From a checkpoint of a small masked image model.
Model: 8.22M parameters, encoder activation star_relu, encoder num experts 32, encoder layers 12, encoder width 192, decoder width 192, decoder layers 2.
Training: muon at rate 0.0044, 12500 steps.
Data: trained on photos of plants and fungi (iNaturalist), 90422 training examples.
Rows from block 9 of the encoder of a small masked image model, named by matrix and row number. Rows with one number within an expert belong to one neuron, the router's apart. Each number is 128 + 24 x the weight over its row's rms, rounded and kept within 0 to 255. All counts start at 0. Numbers have three digits each.
Before each expert's rows are labels from the 100 images, of 14976, where the router gives the expert most weight on average: "strongest on" is what is common among them. Only what is clearly more common there than usual is listed. The data: photos of plants and fungi (iNaturalist). In brackets: how many of the 100.
# router: router (encoder.blocks.9.mlp.router.weight, 32x192, trained with AdamW), inputs 96-191
# up: expert up (encoder.blocks.9.mlp.up, 32x48x192), inputs 96-191
# down: expert down (encoder.blocks.9.mlp.down, 32x192x48, transposed), outputs 96-191

# expert 30
strongest on: order Caryophyllales (44); family: Cactaceae (37); text has "cactus" (26)
router.30:134052108123176134100153110102128083103106153127133113135160149151101104107107106105102098119153140121120156101137115161117116131147109134109155152148136094109124153085110139114139154140183107111100155148136129163138156100097159152171112149096104102154102092134156100119116146125105158146
up.0:059095139085125133123131099130137129126100129081118143124145174133116124142171118172094130151116119027135125107110111137182142140141100109126120128138131141148132131119139079115147170159161107148076137172177106124123128205135137137146114148127151104120129145133118116127110107112150133136
down.0:182140113154152119132130187096128163092134112135129097159101155145159162131075141089107115091108136169153110143135151138111164111132146117144150134150103113123124134156152166160142092083107150149138130126127170127170141049103125071158130124149143140118122136158141153115160103111126128149
up.1:109134116125097124125113124113124149146129131164148122131139123120143167097124158139096150113129161139098172111124137132098107160150151096097103130085120106114110164147150104112124055124115146141100133097124110130161118162120143130083116163100124106155108121112123185128115128134111133137
down.1:145113136120077085159090127122150163148132129114125123145161097139135112174140150121133120116162107134135105168110126158179154118116130131121116101135115149158087152117095151113131119119072125149133098110118142169146137153134098152107111126161085140122134121179104171146114135139124110146
up.2:150072096137155138099160117123164136158106131126116141160096139140114109157142175099112122184140099129150116096143126120128103092137103103098114167145153138135151161120141066166106127080127111124127125117115133177116156132111131108095113115173101164097158128161114117158123130147123116121
down.2:114092154096115159078137136110144115152143122181146097113129180087101115093112135102135090145131168094098152117145141116097098147128105114100122123133134095137094142164149119093122140141164120162121084126169129094114128122171156112127132136136125152133140139113125153125126162097100140109
up.3:079091185103124184142081152133120151128139073118143146100143171142100144104110150136142099153155161107118135136121126170167115099139173141158135130180127127135118108152141103154160096130136165100118116156133120146140137156092084140106153122128116149131114148139110133115133144134125156173
down.3:096088122107082137103102151153140135125143123111156144134143092157122113176141127122157101136118139143147126126138142128168135117129148122096129134121116116136132149154124147168110122055116145104132144110141105154142105068145150103112157108100103166127105132135112162113163108175150127073
up.4:172113147123083156157073130092125135126119131108138125094128084112153150110087134113137112099160136118142148167133124099140119087106157121100155125112138099153153121146143141143192087146116128147107121107119163114155122083102111125135110118140125093148146105101178140128137134129097125118
down.4:133116185148124142153074136150134127117157109086191129100150119122149112145147170167134129106191152182114128162171114139138107082117197133146126120137138104145128180159116149133090118087118140074167135103119108111150130114140117129125124145123075172132116120153117128152165137137113125128
up.5:108101148094113149128091097137143144144187093159102114157132155201149105135133131144126131152153146097097108143125143103153142112135121098184153117124158069147145103114142115145142113161149096123106127111095193109171139134121114130109107162135110138101125129114141126169113103110131120111
down.5:110100160149092105149102136133165178126152110106157115151146102132134140176132121114143120098133157144159128156105136138170150090117177143100113095136133133165104167130124131140116104113071143136156096117119118151129131143133115155105117117162095137122120126147105133139131158163135103137
up.6:096170115105109140165122161130119166168148118082081128130151196161119113139138132145156089138111106120118135131104150132152116118114125100142101145144107172125109087206139146123137127127153181118155138107102106130107114121125129112101135118110139128127192175132096142105126125133139131139
down.6:126122131137094100169112134141145187137120114111142110133156092132136112178144142116129128102137151158165123163135117131151160089113136131115152106126117126141112122134112129144113111099084133139167087101104121150148130148147072165103112134180098158139110125165123102144133118163133094134
up.7:159147119167098182120091081132115124147127167124154116126133108147126108142115096109138127127154171141126135122166126179100152134095107117130147126121088141123164133093131106128148087160100165077105118146127092127128115119116114144153073114119069077157117099101126105135130128110122137109
down.7:104136117132181125140110117130105077117160132142123097139115136121132117110139104118145147158156102137111158112113144110162125134128155140144173126136082101056115119140097183140108163121139119128114173137126113119093117123152152157148120160071107123116123147136113133141139171160140175154
up.8:101122126174136133174152135129128095127173150098096152176137143124155127113139111139105147127139161094127148113136134136101124154139133137146106150164104121187130125125140111112107162098132097127092147162127138156137141120159127162141092090142096083104150138134121129101156131120146095127
down.8:111099157142082116149097137138153182146131103101120108134152120133140105181141128105132117109125152156133118160115136128159155102127161139118119088138137150144100144129118130140125108107070140132156101109110111157140134169134072149104131110156094140138138135137114157146102147139157102136
up.9:141108131063142128097178105149155096137147136140139143162159135117133116127135101154130126165110088151125161087119156139125092130154102127105141159130131145156142165131175089135126126176160121142128164126153111170117144121172182147110131130107182136142070117143102108101157119111133122127
down.9:129110077142127121111144162123074160093138119104128078120139141131123075159122131128144135110126137129147118135121139136126179111158163116133134132121132119098143110103117119116148148080134106134125114156114120102142108116082141112147117118122140147102138138100151091144121149119145100146
up.10:133115133150113126138097154114121129137132100116117123147133119187164128154101154100148155124167100187119137148117154109138150105154129141137151089072075141121100149123108133160149134110106112136108154142158088109085149134135092119091150121127134152119115129116128121191159133098130066128
down.10:116115161135071093118098133124168160136120089101129125121148115142143123168145154140135098112124151144147103147139126139143153100107163138095115095134110149175115145134125141138150097126065137131155078105097118149145138150131090143100107134189128141129148132132126121135129149161137069146
up.11:119120126142181128125119137085108134122098154137071131141129131120161156076110102106093123092159138084130109111139118132145116129104135217134133119131108092164134106103120183116163141133183111138097125128145143136108129149112135137161138095093133088175167096139146105146156135116096175116
down.11:158165123108093108102134093142114134141125156087190111134128166159098115170128135086125100146142125130147141138117125124109142102121135153081074130133125146097128142110136098134130115106083167112146139151139091130134105119127156116141112125182113125147144159160128137114132151122114174123
up.12:143121123113183104115148135116136098104123141143114147131156126127111140140120149106132108136134126182140181176109124122141117091125103118126119127120100113108109136138147192056082150121143158144136143103174118144111134086134155157109175176139119116133144097154151153099139174138125149163
down.12:144121109121109078090099108114126131143129186148128119153126119145131113100112118099099149160109160094113091062146137126076108157099111143154136139121179153126083147147114141149126136134127135121125120127139108152143127121115168139153138129135090098128091131096127157113139150082148143131
up.13:095117179138090131078149102139141114124105130171081123173126101100139105160189084129136098154117131150142146143132157082142111090129138125156152120121096111127140133134143144118149140097106135125131139109186143127098127115074140167189104096109166158167091114152143125130116132134096129144
down.13:111096147156125089135125153129128160132124107120156114148147123130121119183142133109134117112142171155165140178142121156136144122100168125100121135122122157173110166136108156115112106112084151135138048105124097171144144144118106144094130122141111146149130134132114143138126142142152104135
up.14:114140112141143123141120155091147122110131112106102188171173135153108143155120118112153111160130108114098084153109163126156110103119097127160162158137152139177123111123128121161158126136116101185105130153143103103139144106093118140125124099094137106138130139120115133155073176128160074126
down.14:110082139130084083154087146147156177136133110102155129107141098145130115166139117130128128120117155146164105136119136147142140089118165148132110098113117148149125142130131135137121106117055135131156099138118098149148125135147108166102127118172113156135143113123103125140125135160151094134
up.15:079156133147098146107109142140088135108102122117169078111104097131141147131161155148129162132144159140106148112106105138148164156150137091086088069109144119147137118161118102132120106114148180139107116108097089106169084183089119090118132193115124115133145134096117161139125138122089134123
down.15:113119148113084084147076123166146155147121108103150125123161108124126106187137132128142116108122146121147097147119155134164149088084140155109106087145147163157122143124134140142126101101081133122140087118102122172148100142140096180117132105193106145128137135131114157164117142163141086151
up.16:113138134150146131134146120128108138152085091129132168086126150148148155113141158142095127118115138100156129169085121141113087136163128116158135156116143131146127121159156089141124101130147144119164152118134155120152142125116150159111183095109104138126100138104112147136150069104178125103
down.16:091098159142091103147102131142158184135146116100134117123154083146139111157122130098137124099137138160137119141126130148145142117115151136120124091120128141150096151135123135134126114131051153120173100096090130141143150144143099140119132124169119134116131133165146118143137145148153092144
up.17:124123135096167138129118145161112111127146130105097147126169090103142167104136185108157140117108158122146133151079148095114111122180170111131094144112130168125168127171117116108161144139146126121130122109199145133153130143151167123138158143137144136097191079075127130165149121118120101110
down.17:119105145132090100151107151152142174139141114101130143126162100141120099172146159112146115108129149133163110140115110130164138112102156146105116083122132139147125136146119150138110093117078133160140090115112121134153131155115093148091120120138122144113126125118112142140138150157153094135
up.18:153119115139158140126136160104176124145149118135106145083127149152141121117125135125157087120114118123129173105116176140160149119123124108160128139152102124118098122141171137161165118151150162115114143132121162137107112151147119118111124130081104100110102131106134119097132127093112138137
down.18:134168122131167141107131121156169160135148110144174113152096103117112178148122150110122145111098144132141140097133099114138149135169156092125138171138116127120135171110106155119088102126089143159125139132133113123114135098135129126131178154117145113172109136120102113092135084173143138124
up.19:126134136092154104158073146080138150135073137139116107119133140164170163102139116132153199148144073159100133117101159116174124116109123120125112124146109141121129108115157175129180108085101119118152076127130152101108122118126113130132138124133152071125156085091087099098110098108113098101
down.19:131091147136097088138124148148128165152153112134152145129163091169150114188142128095132120099110151151151121136125122158177151106094157137114113080134134140165087155128123132116117113111061144135152107132102104156133120172133102144099119140160113133132125124149109140133133144156144102143
up.20:147088138124137120143103121110155103104162129122123127094170145163191144109129123123112120123137110149127113151082171119096128136140159120139179103147152061109158114150165110179101103138208150149140156123129198173137133115138121138169128119120140131134100141144149139096145123079123125160
down.20:150122130144156148094136170166147143131144152098162104125132106145092130181129181093157122114139147146126151084155139110141197108149175117152088159145168106121115160142122132132122131140135135125141124134144125119129167119118159130088138153142130169120128108130132144110102116158131108094
up.21:107134121137112095126133140104096141143095122118140111136099111128123118158141127102091148115118152160175107109152138108109169091124108088132078111098120097112127176185139094134122108082112163106144166146125100173144146079103106118162106141096110116111136144162099127142145123095124145161
down.21:151134145115121136128149127102090150118147116148111145129128193121121143124107103164104101155094158152125117088111143160156097158125111112111140152152145143124147137134125148131113127112159119212111121141115131086142112110129134152160164120150164134116098153090108106143113118116143125162

# expert 11
strongest on: class Liliopsida (27)
router.11:130115103123111112131174140144134134092113163100158088133175151153100083102110107110138126110144146108138162126161103165101109164132110154103109150136156154101104155125101111100138108114098106111113097150140112156166143097110144108144162149144129131142106111116152104110100146129131134139
up.0:135131158078109126140126125115138136138166109125099213139153070104133152186146157168148129110062112121107142111129113158166146120112123151144122086111104146169127112131169121091107131157103154165158142128117110109123110127158099144134145123131139148114131140134089156126168135091146093139
down.0:162170152111130102145111092141092130100170147088144149141122104141183153077132163121123147120139130130146124108113169136115094142145161159146152084089150083118106132110105136111098142113100134111153178133127154107123105095167087105134132143142133119166110144162137145139156125140121153132
up.1:130167158125089150118142109182108135122147139116116169127122126107152115132151120124109127139091121118131112106115171157123140111141086131118098078105060138135132124127128124119117137153115084113162096152116143090118128117154087107124165077110176134117152150158137143157185135130150097105
down.1:103122144125129129109100146137107121068131108108099186111144095097171155126145119117128142099119080099128088142108153128095148104134129140127129057096127102149133112125099148112099173134109093133109118146137145116170126098149140161136104142094109122109122151129112141099175173123138158130
up.2:132100160100098122127134086125122147128180115146119128148118102130141118209121161126150137162117111136153111158127180127137140117141110104131137115133126125163131137149151136131101137138126134113138128127134150140146089106117134142122153151103152108111149092142112166136165159161117134109
down.2:161122118114138155117118162124162120108137086140148144134136134119144118156111169117119155141122110143140146175122101138128141111118122141101153089123090052116131147109118150145080140117127130134113105094079133119115147157090117124151107151108088104093130138100158146098150127110148192165
up.3:133128140100137095124118074118155117097121125136147129149107091127136125130149166163104159118106111153147147150119148097175101096121091141147118106079125128087140134107159134143054043166117120146113152127109175097105135163110119112138098151146118100128089121120118150066094106119134138146
down.3:130142139111159122120113146073141091095135138181083142096157070118154134138156160124102161102134108124126090132075109122135148124122133174149134103129128102158127112114170163111115137156123151064131127123105145159129149122147093135176106141121163150174140128113167136093151162114161145136
up.4:127130147148114121145130101135108137106134109101122107122162112093170149087170169133126122145116127141125118144111170142200108153079112138109070088128155149115145147161114163143120169103130105153158089159171131150161116127140131142177149154135138137105102112151079129131119159125121120141
down.4:130089148149136090152120146120152159081127140142108191130175100128164141110141149163102117103104075134123116169091142100140131129119152139125142074105110075130096134112166141117115117153121113101151135069081182128160157137184107115161074155134146105149109136139156146109142122102153111139
up.5:139135135121094160153070141114139151125157125118080167134131100129113101160171149148115096127115145145156105099108132132129142100115145105138089089155093114123167109103184119121119126094134136139150134102134135162147101145117090153134138093159110118088128154147117153140159137093149113130
down.5:142114134137138121116117132137142109084145078117114159119158070111194114118129127134132126131101112118124097136059144108113147103135138143126111048101148080125133104171139131156124129159116133110093129132127198128156153142168111135149097124098124101137091145148161154126175136123160129154
up.6:106171142125132126149128104133132085166156123129141152155145072126137124139145089154148092128092129109123130127117111103110187147120139140115129111164111105151100160114146127148095140163146114120136122134123140065118101121157123151131115145124124168114123114126116118125157075091148099084
down.6:124133137124126079096109139135115127076160120150130164085145099103168163101107139116141124075111111101058108143131105129145121139129141098151119111118144142121130133136127134134110124151115154116133089128114120118155120177144171123116108132092128080140114154079135111128143139070145151167
up.7:121105206161106117116140145134158088136180076125141161097127090099181164177174115134136123134136130144159134114116173103117143110127130115073133127113136132127130099161157088147081101168122125125125154102118108096145128104176156104119097122100116165131119149157092171135121126111142113134
down.7:119142138135152144106135167096081134096146108137105167109160073086173160176126159142135126083134144150128110160136121116165135099113135138153135063111105069127155104111129130086105134122112131131142139116091157112152145100132118110155105140129138115110098107164135158115133151109150109129
up.8:134109141131118138089088124138154173172164116173096163162128087105162159142149158137130139136052124150129134123121175125150153131124105131137109091085125102152160081155165120120104125109145122121193131133156147114114126141140110108104123121111111113132142129126084136135162095142147098135
down.8:128082152124125107101106161109129140064135087136082168105119073128152141139139159145115148106116110156138091136120126092131122150175125138161144104127137051135143129127124132088090109135122124106126116124089138158152121169147110125140104160096143124125116129129154177084156137117138148177
up.9:096175107152140130091086092154131124134155138135112098133135148109154139162133152123126160164095112157120130160069137143101115169155157111105112119123113122143110130111135172134124188139108087170076118125105130171112157141105151130102082109091118129129141130172110133121108126122126115121
down.9:150118149125145108136095122105127148051154116159092170101165116111209137152164185133114122086114088114121112178099111121169151143143170130134146052121138084160127112084124160126121114155125123108124120128129106139150125123131102140155094137108134136132117149148134163120150097084128112128
up.10:130132170100109093157120103087130156159170121142085209133111077117102160154160165151138122144074104104113116101112183142145136093154137120143123109111125128125124082111162118112140104137148162121124136144149106107089111125131110121124107112134143113101110158149091179137156118137132125141
down.10:139142128106119091145127114147141133083147073119154196111155103137197120157127153120140162094106112160164121141089142131099165096151122129131142099108110082161126124121129133098135131164133113114123097134120145145177121125133119142129081146142133101122112122123158160116164119116102141144
up.11:133154100120160170163097095129133167124130130071143183089143092111144115091132146176122132143113151139135119137157118129124123113124140151131125119113097153138166111110144118128097058100119189145135158114147087103147145117122095121131133116104140150153075156145141136118124136143092105139
down.11:131163154091116114126109140101149116099112122105091211106182120097199154140144145147141122114168084116091086140125148103106144136130123144131105068129157103087107125149146099105146135200136146112152148154092165157127167153124152119121093117123122137133154158140140145114132156091137129143
up.12:100136180104145099122100117123143101138142133107139135100144131145077130143121128129116112149146108124114089122129104112123104142150114117176148168171134108194122090109111109130085122065109145131151164111121126116088104152109115100114121094141105113076100133123139115148183095171144120120
down.12:156150143143137098109099154111128109084128097139137193122147135114204142123145144127143151080084100140138093136057138134139128137151153149080133063102160122150140113124141132114128135153116130118124144137106150122182141121165067158140097140139132118140138127127130154119127140107153115126
up.13:131162162147113146150089091155157151132125081118135145097106119149162109138118106093124143104120107138131111174170180152146103128113127120125132112089118107140123083098136134136140109197144158150165113146134128117166126153094124088106154130107134080118159131177153105100133110104100156121
down.13:135144134085164083117135107131111123090178112149110178100107111109161130147128132136119153101112127116140106148094130120141141130146125103134158113122100057116125099166164135138101106162121109119137124108106158122166124096137107132138092112117085098100122171148163165081139126081136135134
up.14:089147151169148119152100126132101110117146156077099135115131128147159132118157128142126119124111155095138102142102153156094142148119131092116150144114137149150145100127132131169108109114139084137151126127134180155140092104136190074129102086092107111114149140177146131170149090092117130136
down.14:129132134134115091104093133134153153114143133152124196136168112112164144133159145146107162097120087152162096150068141125145131136104107140166152074110115071138126095174102123109138146153114103128146120112121167127142104129127084142150128132117148116127103166108145169098154133080129123119
up.15:138108158089161093166134147061106128107132094137096141138135116113179133129141161142116119128078095117121109132099157143153160132122131146189133139141062126105126096122185134116116105123124126174122137128114076120170111111183099115140124122068151154113104109146093168114113147154133095137
down.15:135121081081169143104096096147117134130134123126121131128132097127162144119133149138098153098146123116123075152091132123083140142118121173137146090159142107179133155126152095167110116147128118119129098131114157172153155095105162123173087124123108098108148174159167119101155111097123136142
up.16:114145125137155132086121125136131126180154155173125155105113070096123145169164111145124148148090112141148151104131183105117131135129112105168133135134112097115127113159141139125131126128112154144141167153119120115111111115146135138104111117121117122135082129085092171168143121120138096101
down.16:102151104139104128118117138145146119100140069166174185105136078121151131114141118138120154146109125134109148163110116137128103112149154121114183068121132054146129146131114122172076131140134136108153144128080130153176086124137119139133089150142109105120113137107157147106125136113153130175
up.17:134192152120113142158154145132158122100129172154131166132139137164139125133091172134132143147107144117091111113109158129111142131135139116181139104173091144149064142098159114141062124149148123166140129130153137111148110145159107084197109124095176126116078124147107163106164091150130143129
down.17:134115131097139122133079141117140132071147112111114186112138126112199122108127195134110140090137122112139118147092127136118166134144131154149132090104112066170136102131152114131128147164127140121137122125116147140172094126128119152150098164128148117118138130128182126076177140117130118136
up.18:142155100123105129085130128138140119158119115156076160121136053092177165122150135109137150104109128137112128132126103106117149123081119114118124111145134089132161123169176115128099080142154123137143141124121147126109111111188118117154081091138087113129118135151114123127152127101127146122
down.18:155164099145107109130118121154094151114183150104133117139107094149111107139134145160113183181141103126148082166115133148120099159130141142096144110107111121132140139080108131152068135089098125099137124101136104152156088107103110154146176141129146165146136146127154145147176098136176107118
up.19:141097117161112150141142151120114100140123163140118122137115143135149147158103105160097136137113121122135103194130142106150137121112098151157152133127121092169101095129129120150131110137122145133155144127103155101120081162155171167129105083069124135097121156155129114143142090102142114104
down.19:154123134112157121120141128138120123086151118136125195120150115090184194113122144144122129103131119124143112157116170103144150112117136132119141117114158076145150106141141124062097109168096119115106133114108124125201123130135104131154086158129125127104128135095165169102171110114135090157
up.20:120139132107095124146110118098139129132166114143097152146123102125150152146143180137120120131119117133150134097117121135113182110142112126153135092158122100147180128150176118149126125126083151168132125132147136120086130152138083092149146087164140120112162158156135173140170120117157099123
down.20:108178152129155102130138141113114117092158101136115170116154105134197143127151141146108141132104126127147087166073153109112134124124122148123114094105142062144116083139113134112138137159101126114134101099129154137145149145141109119164076146142130120124098122124150176126157144118163123130
up.21:144119097183136143093113142162088141189122143097115163114114122122109117141161096136156089137150129066157155118168115115122131118134127150124132114109148105104171146113115175134136157108066152079138126115095147117152104120150134120128128113132113080117121154130080127102125136116112154140
down.21:146109144129153120125123134124153139071145094156117199098159086116194160133122153162124141121120096138136045145095146107132127131137137150124151077121140119128101094135174143113102107160134117125085153130097165112133113134149126118167082135112104107134112130138110148118161116126144145131

# expert 29
strongest on: class Liliopsida (26)
router.29:120149102126130115144156179148137132101109139103167102117162150153099094113094118104115119132146161155140153138184088168101120142110118161080096148112142165120107157104093109096145131105095127104106114123134094137164146109103155110146146148110114133161109119117142113101106171169110149140
up.0:116115132157130144083098115126128088165112124185137109112156111120135157132108121144129077091094109137130136091145140162096133127164139149146099107121108153122114107140167090116159105131137068109135154124156168093122101142131145120120113159129110091155114147105109145100128162141154105112
down.0:090153156149149120127125138147152138155156112129106147091193081144155157120142127127153163115149124122147129168077144126157178149117122126125161072110132083148130095157142138131160100202157108132134130159113163122099104155141121148131117121118132101147124138141133159119124111094150110112
up.1:089102156118134119115174088166131105145107155102102155153131100101147107151160107154161131137115082141096138112122155133121147119125110124145086130130140164118114098135153141144132115149138093158120123163101138117121103137151177120121097098116131133108138135167103138151178128115137133134
down.1:127156131109153143128084106138140123146152106130147181104149074085154195121142150147119154119101139114118119147096128130184157125156125095149153111130131097128087120130143126135138142187197122152155136135087166127131154155149127140159135103139154122110115144097138160121147139103151109110
up.2:164129113090152116115129149149145135140156125134112120084119099126172140121145130122124095091132096121103114132172152126147162145108170135115119150125114106144122112118093142081167099154167093104106162142122142109060096128177117090147121104092083136124113144151137114119161092130108110080
down.2:107146103110138132122117093129138120148151114133105151111138136098208156155168153123114150083137121108121104175072145124144159138140114143128151094135154073152095082145153130109109103185167088129128145129103137127112128124132095139151119121126128115116095178098163135139130136113131110086
up.3:137111131111098170127128126129101134171155113173143156154092058077131151179129152134144177119110138154132129142167106123118146121101143114101116127117138120157137139139117103167101141113098139148149128134136132123122118105132101100113143096138130163084153141143093154170154117130141096124
down.3:134132110106102152149095132134170147122114065122113119101162146097158122083143134127094102121121142117157096159107121113113167106125168169136135101169132092070171098140119147118123125129170096142094128146103179157140098189107119139169120129133132138127097130125119128125103160128144144129
up.4:182132114136147133112170101117099137105145111136168140143113107162132190133145156171143129115111101074107159114148108116125132127096134124142134164125123135156140119132123113134114108130117151136141128118126097096071145132142143132152109147142134125141148152183091090112190153167177124126
down.4:115141122146132139123068115115155119112170109183115182085130108132138137149130122107092190080141139104114092183112158101145173130123109106131110094132103075132151095125163158109106115169182112146104149115093179155129141114144135126187105134094099084128124120116132131118144115088150103088
up.5:123102145132130114107124135098128093142139112148132160071118094110139114188139137151154117144122104107136137137102160073112154123178149109119143142131091094094150125125159114099116141185118138129151142118116123135095124106139136183126115137112087129133122117092075185137141154101128136123
down.5:089139080163137130132123144115134133125128094122096123111132123139150120130168103095140115111122165088136109189117124125159128129152136106137131075153117062071177105142119151125117102121158150144164133135090138112133121123127160094164122094094100124116150161130121103140166145143141098127
up.6:112113120104088131108104130125134149142121079118145190118129083118127116194152166106160122114106135127155117132138111121112177106129115120129076143144140130167149147138154081151127066139113163099145132138120088194137125140128129128108120124117125168116109135149106151125143090133145118157
down.6:135126122110112142174106103149131142117128089136139139101134102119133149125133130120173147072126138117144095189132091134149148124103119127112135128121155057129111153119117117107174143168177105160143129144114159146098109118104117145161074114132080137098152099119163139157147138079092127155
up.7:113119164108135127110079132136126112151137123144091161113115116113162172137146152151123158180112110149119130129092159098117136116130111118116142090129116108132140128157158135143132124107114148186134126112144136085088107138100121129131120161121107079126131154122132185137158119111147124121
down.7:147137116123149152134127107154130158143148120162107190133124084108159146137122151130136180115110124065129093102104133149130106136128069090161119099139120118107128083132140141144112139153157124132123118145120149111102156098123130119170105109129130092139107116120166142121185133114134129100
up.8:122152104116136141133129143149131099170150109125137104137148107076142145094128187133160137156144154136119145149120164140163137112133140134109135085127094139175131133134114127071099118143142101169161164128163124110100137119171157138162107142142133089062119153117093141148146115143107109102
down.8:102152118130119126129080137140148151098149100160095176118126121123151145143135140141144139108116133111102096151128152132183162126173086110148126114088060087153113084172121130128120112176134097111153124120099160121102121131111120117189127107137155092103094137103138131127136146103132148112
up.9:121153099135112127139059088114135122159132141119170178165141091108103105131164155121155134114155149147108170132120162115109168174173106086131139168148124057111111177134163136122183167148144136102115146131098086138086133122113117137129123136148160132093163119144140184151118121101143155132
down.9:112119119126146120134100104125140133161188132130068179129120063135192122138129134133100139073079145084154118142127144139159126105139099118094156094131127104135104102155143113128147115186151103157131130128090133144132149109126112139114107135122120078146128131115143123140143128120133100114
up.10:124083122108140091107133097131105090119135144144139156192137142151102154134135171138094133141157156094124119155131117140164150120094147138137112092121149106107125117125116134121145165130172123117125134138114137138102139163119161115118151113152148161107125128142123157130177140106150095141
down.10:148133131132115142118143126128170149102139098104096120101127092146179098123099132118106135066135124139126134154089120138100122099126121130146120073124091105157109120180164115128124086187179082140159119136141166134138137136095139125134112119153170080098118130121159154093123132131138100089
up.11:138118113096096095124112118130114134147147096167141152136113092131125153148130151148130130125099118147137120094061156130145158137146154107175131147110096113131156108138178131128131086129133127141138157118090119097099116127141132137092101122142115136089124147110099166143135127092128127149
down.11:077121118124139143124111119140116138126141089140098123084107083101158140109140133123146145117116130126123106167126136098174116138116114115077124069136109110169136110098136111120132115154117116167127113108122164148127139146122098122154100120130113103105097153087141122089146124129148087121
up.12:140179122147096137086115076123118177122147153125161149166133090121189175137139180130103178127099152116132126131124131149103152161129110159119126107125098141159131148108141162122122098159136130155114075137114112110107138134106136124157143155088132101135117108109107155158137148096167100104
down.12:129136148153150139139127177126129139109160133171103118125182096179155138082117172158121129111136127090135070107101120138135188135170140167143142075127142081125117103117075110155144120138140109132107094136114162098173117164116108132152113142148155135081169127103155164138123093117129099127
up.13:127118145107118133134109133111124144140150106144120173118146091094142119150123168133132091152083094143142108125142143111142155126114096141122104127099098114166162119138119133100150163144124175144110097118138101114125106113153087157104128138116120144135149127125087191134112145102132112119
down.13:145124111150146160133165122148130147142147132122107123108121083160147119101146132136167170092110137120152097134132112130085174115132155171133174140146140102135147147110141131118134139148143094127122130149079159156121129111105143122173127092100149113101108107117137109139135107086149124133
up.14:119131131125145160115104113118147109134147128156125191139095086084162123164132109179128117112110101136133139163124159089132159140144148109133071135107168096139143123137165150082126092124150120145134115141169138080108105140146093125121113129123121097122130087137124161111159145133125124129
down.14:111153132118120152119123098147162129168145149135124154114141098116150140122138141135162159106091144095144062185134160086125130122122110140094096086149097088140122134138145159128099128167151084130156079124095147145122133138138121118148121144160134106122120105115181145121160135075148104088
up.15:103136148144139119132132099125129131130081090136121139103144066109129146136144143152111159113139127127108116126135129130174082164113130137150113101093092148171109164109121133142127117125133139143171174075141158139120133081177097120120181107120129157117086149152094177107145108156160147142
down.15:068132145114115154139138126147119167109175108133127169124124140119174159127150141171119153112093138114158094124135139102135145149142077158098127072127105075147138106153151121155151131194160094138149097130083180168145148154160167142179098115112121098100106119143121110151144104118155089116
up.16:154149122120144117142089143154088123144142127154137171155150121097104128143123146124101157094123144134117136118124099150103154121124133122115091087100083145120101128104110115118113145166136113164160132140139104121124137120138135133125136102103111146096140154125126114137132165129173093126
down.16:096126152136140122151144113071115118135124122193063170075112097130159111127100133166161137073108137121117102161087138123157113147171110116135137100128089090120124109124140163088114114181145094151156143147085187156158133150119091088138129147143172107137117131116157123115099140107135107117
up.17:141149164149137102167122126158094156154162093104131177168144107110141143120147159156143146119124129133129115119140141163110126146138113103133108147158088179089160114083166122112147122164124134133134157160153137090126092095166124094120128069097134096080107100149132085134122143126163139109
down.17:092125122111156111148115125088168140126159151122128131097156112134194138105132107101093140093120155142077125136108153099148152154119098124136117066118114095104149100118133129149116095169116084134147106107124169158162137163126158144145079119135123081124097130108138129127124118098165105085
up.18:108138117158132125180119145118082170118156127176121116156132099107138144093158125131113081149109109156135157122105134122139162121133111104126070098127171092149141095120152153094133131132152121082110173180151119101177157096152145151139137114136120127155113112108114116132151145129133136080
down.18:084142145133136151108112117110131120144117112168117163114131131171167163155124141156137167104101089107120135151117138117140186124142098112117168088141115107134139132124161125143127096161180110146116123110084135124097130146133137129170149109106122113119106116131149132102168118121150090145
up.19:151121137124107126116136100148179131165156086163131128138120090096146116168148124106164136162124124147136143125112151107125124112119143173161119096137108073120165152107161163105114137118129131139134112123118138140125139175132122152145111163112151134143112154154095181133108102152116170124
down.19:098145126129129131123113132134128115099117155126103140108119110135130104116127116134129098133117127078121101149113155069150118108155087158102137065154119101127124099144124098132104123133159107143125136135118144145103117151124112128158079113157148104127112167119163123124165075155121151097
up.20:143108142080117121099140146157138093107089160171127169138135111136172156101145105135088130074060101073080156106162098153110130122135140135156131129123127121113145083160142084152092131112171144086157097153160115170109091152154116122117138124153150163094132145127128138123126115125146101140
down.20:090153106150108153156096139152160164150122116152130128100141109158175169102122109148177178117096123125144128138119130111159144152141125134116142091115138078133140094137129128124144137188153129142143081153105164138098135138115098101146103108154137112134127126133161147118143107131181117084
up.21:141114125114150114115140139123156090112129109141071186131126103091133115145158136142124160092111113126150072140109095141133129161173115134111171145143106116140133137142134135175123099109169101141103148129091115165121116139126074099154119115105175126168127115136136111153155103123168158144
down.21:090126138117162127141091140096159141121140149146096154100117119155181113100126165135121102119116123084133096154113177121162141110148104114114132089119098079102125064132139131101144136192146134161110151108110178143114138166145116105122124147161132051103083170133145165092151115118153136113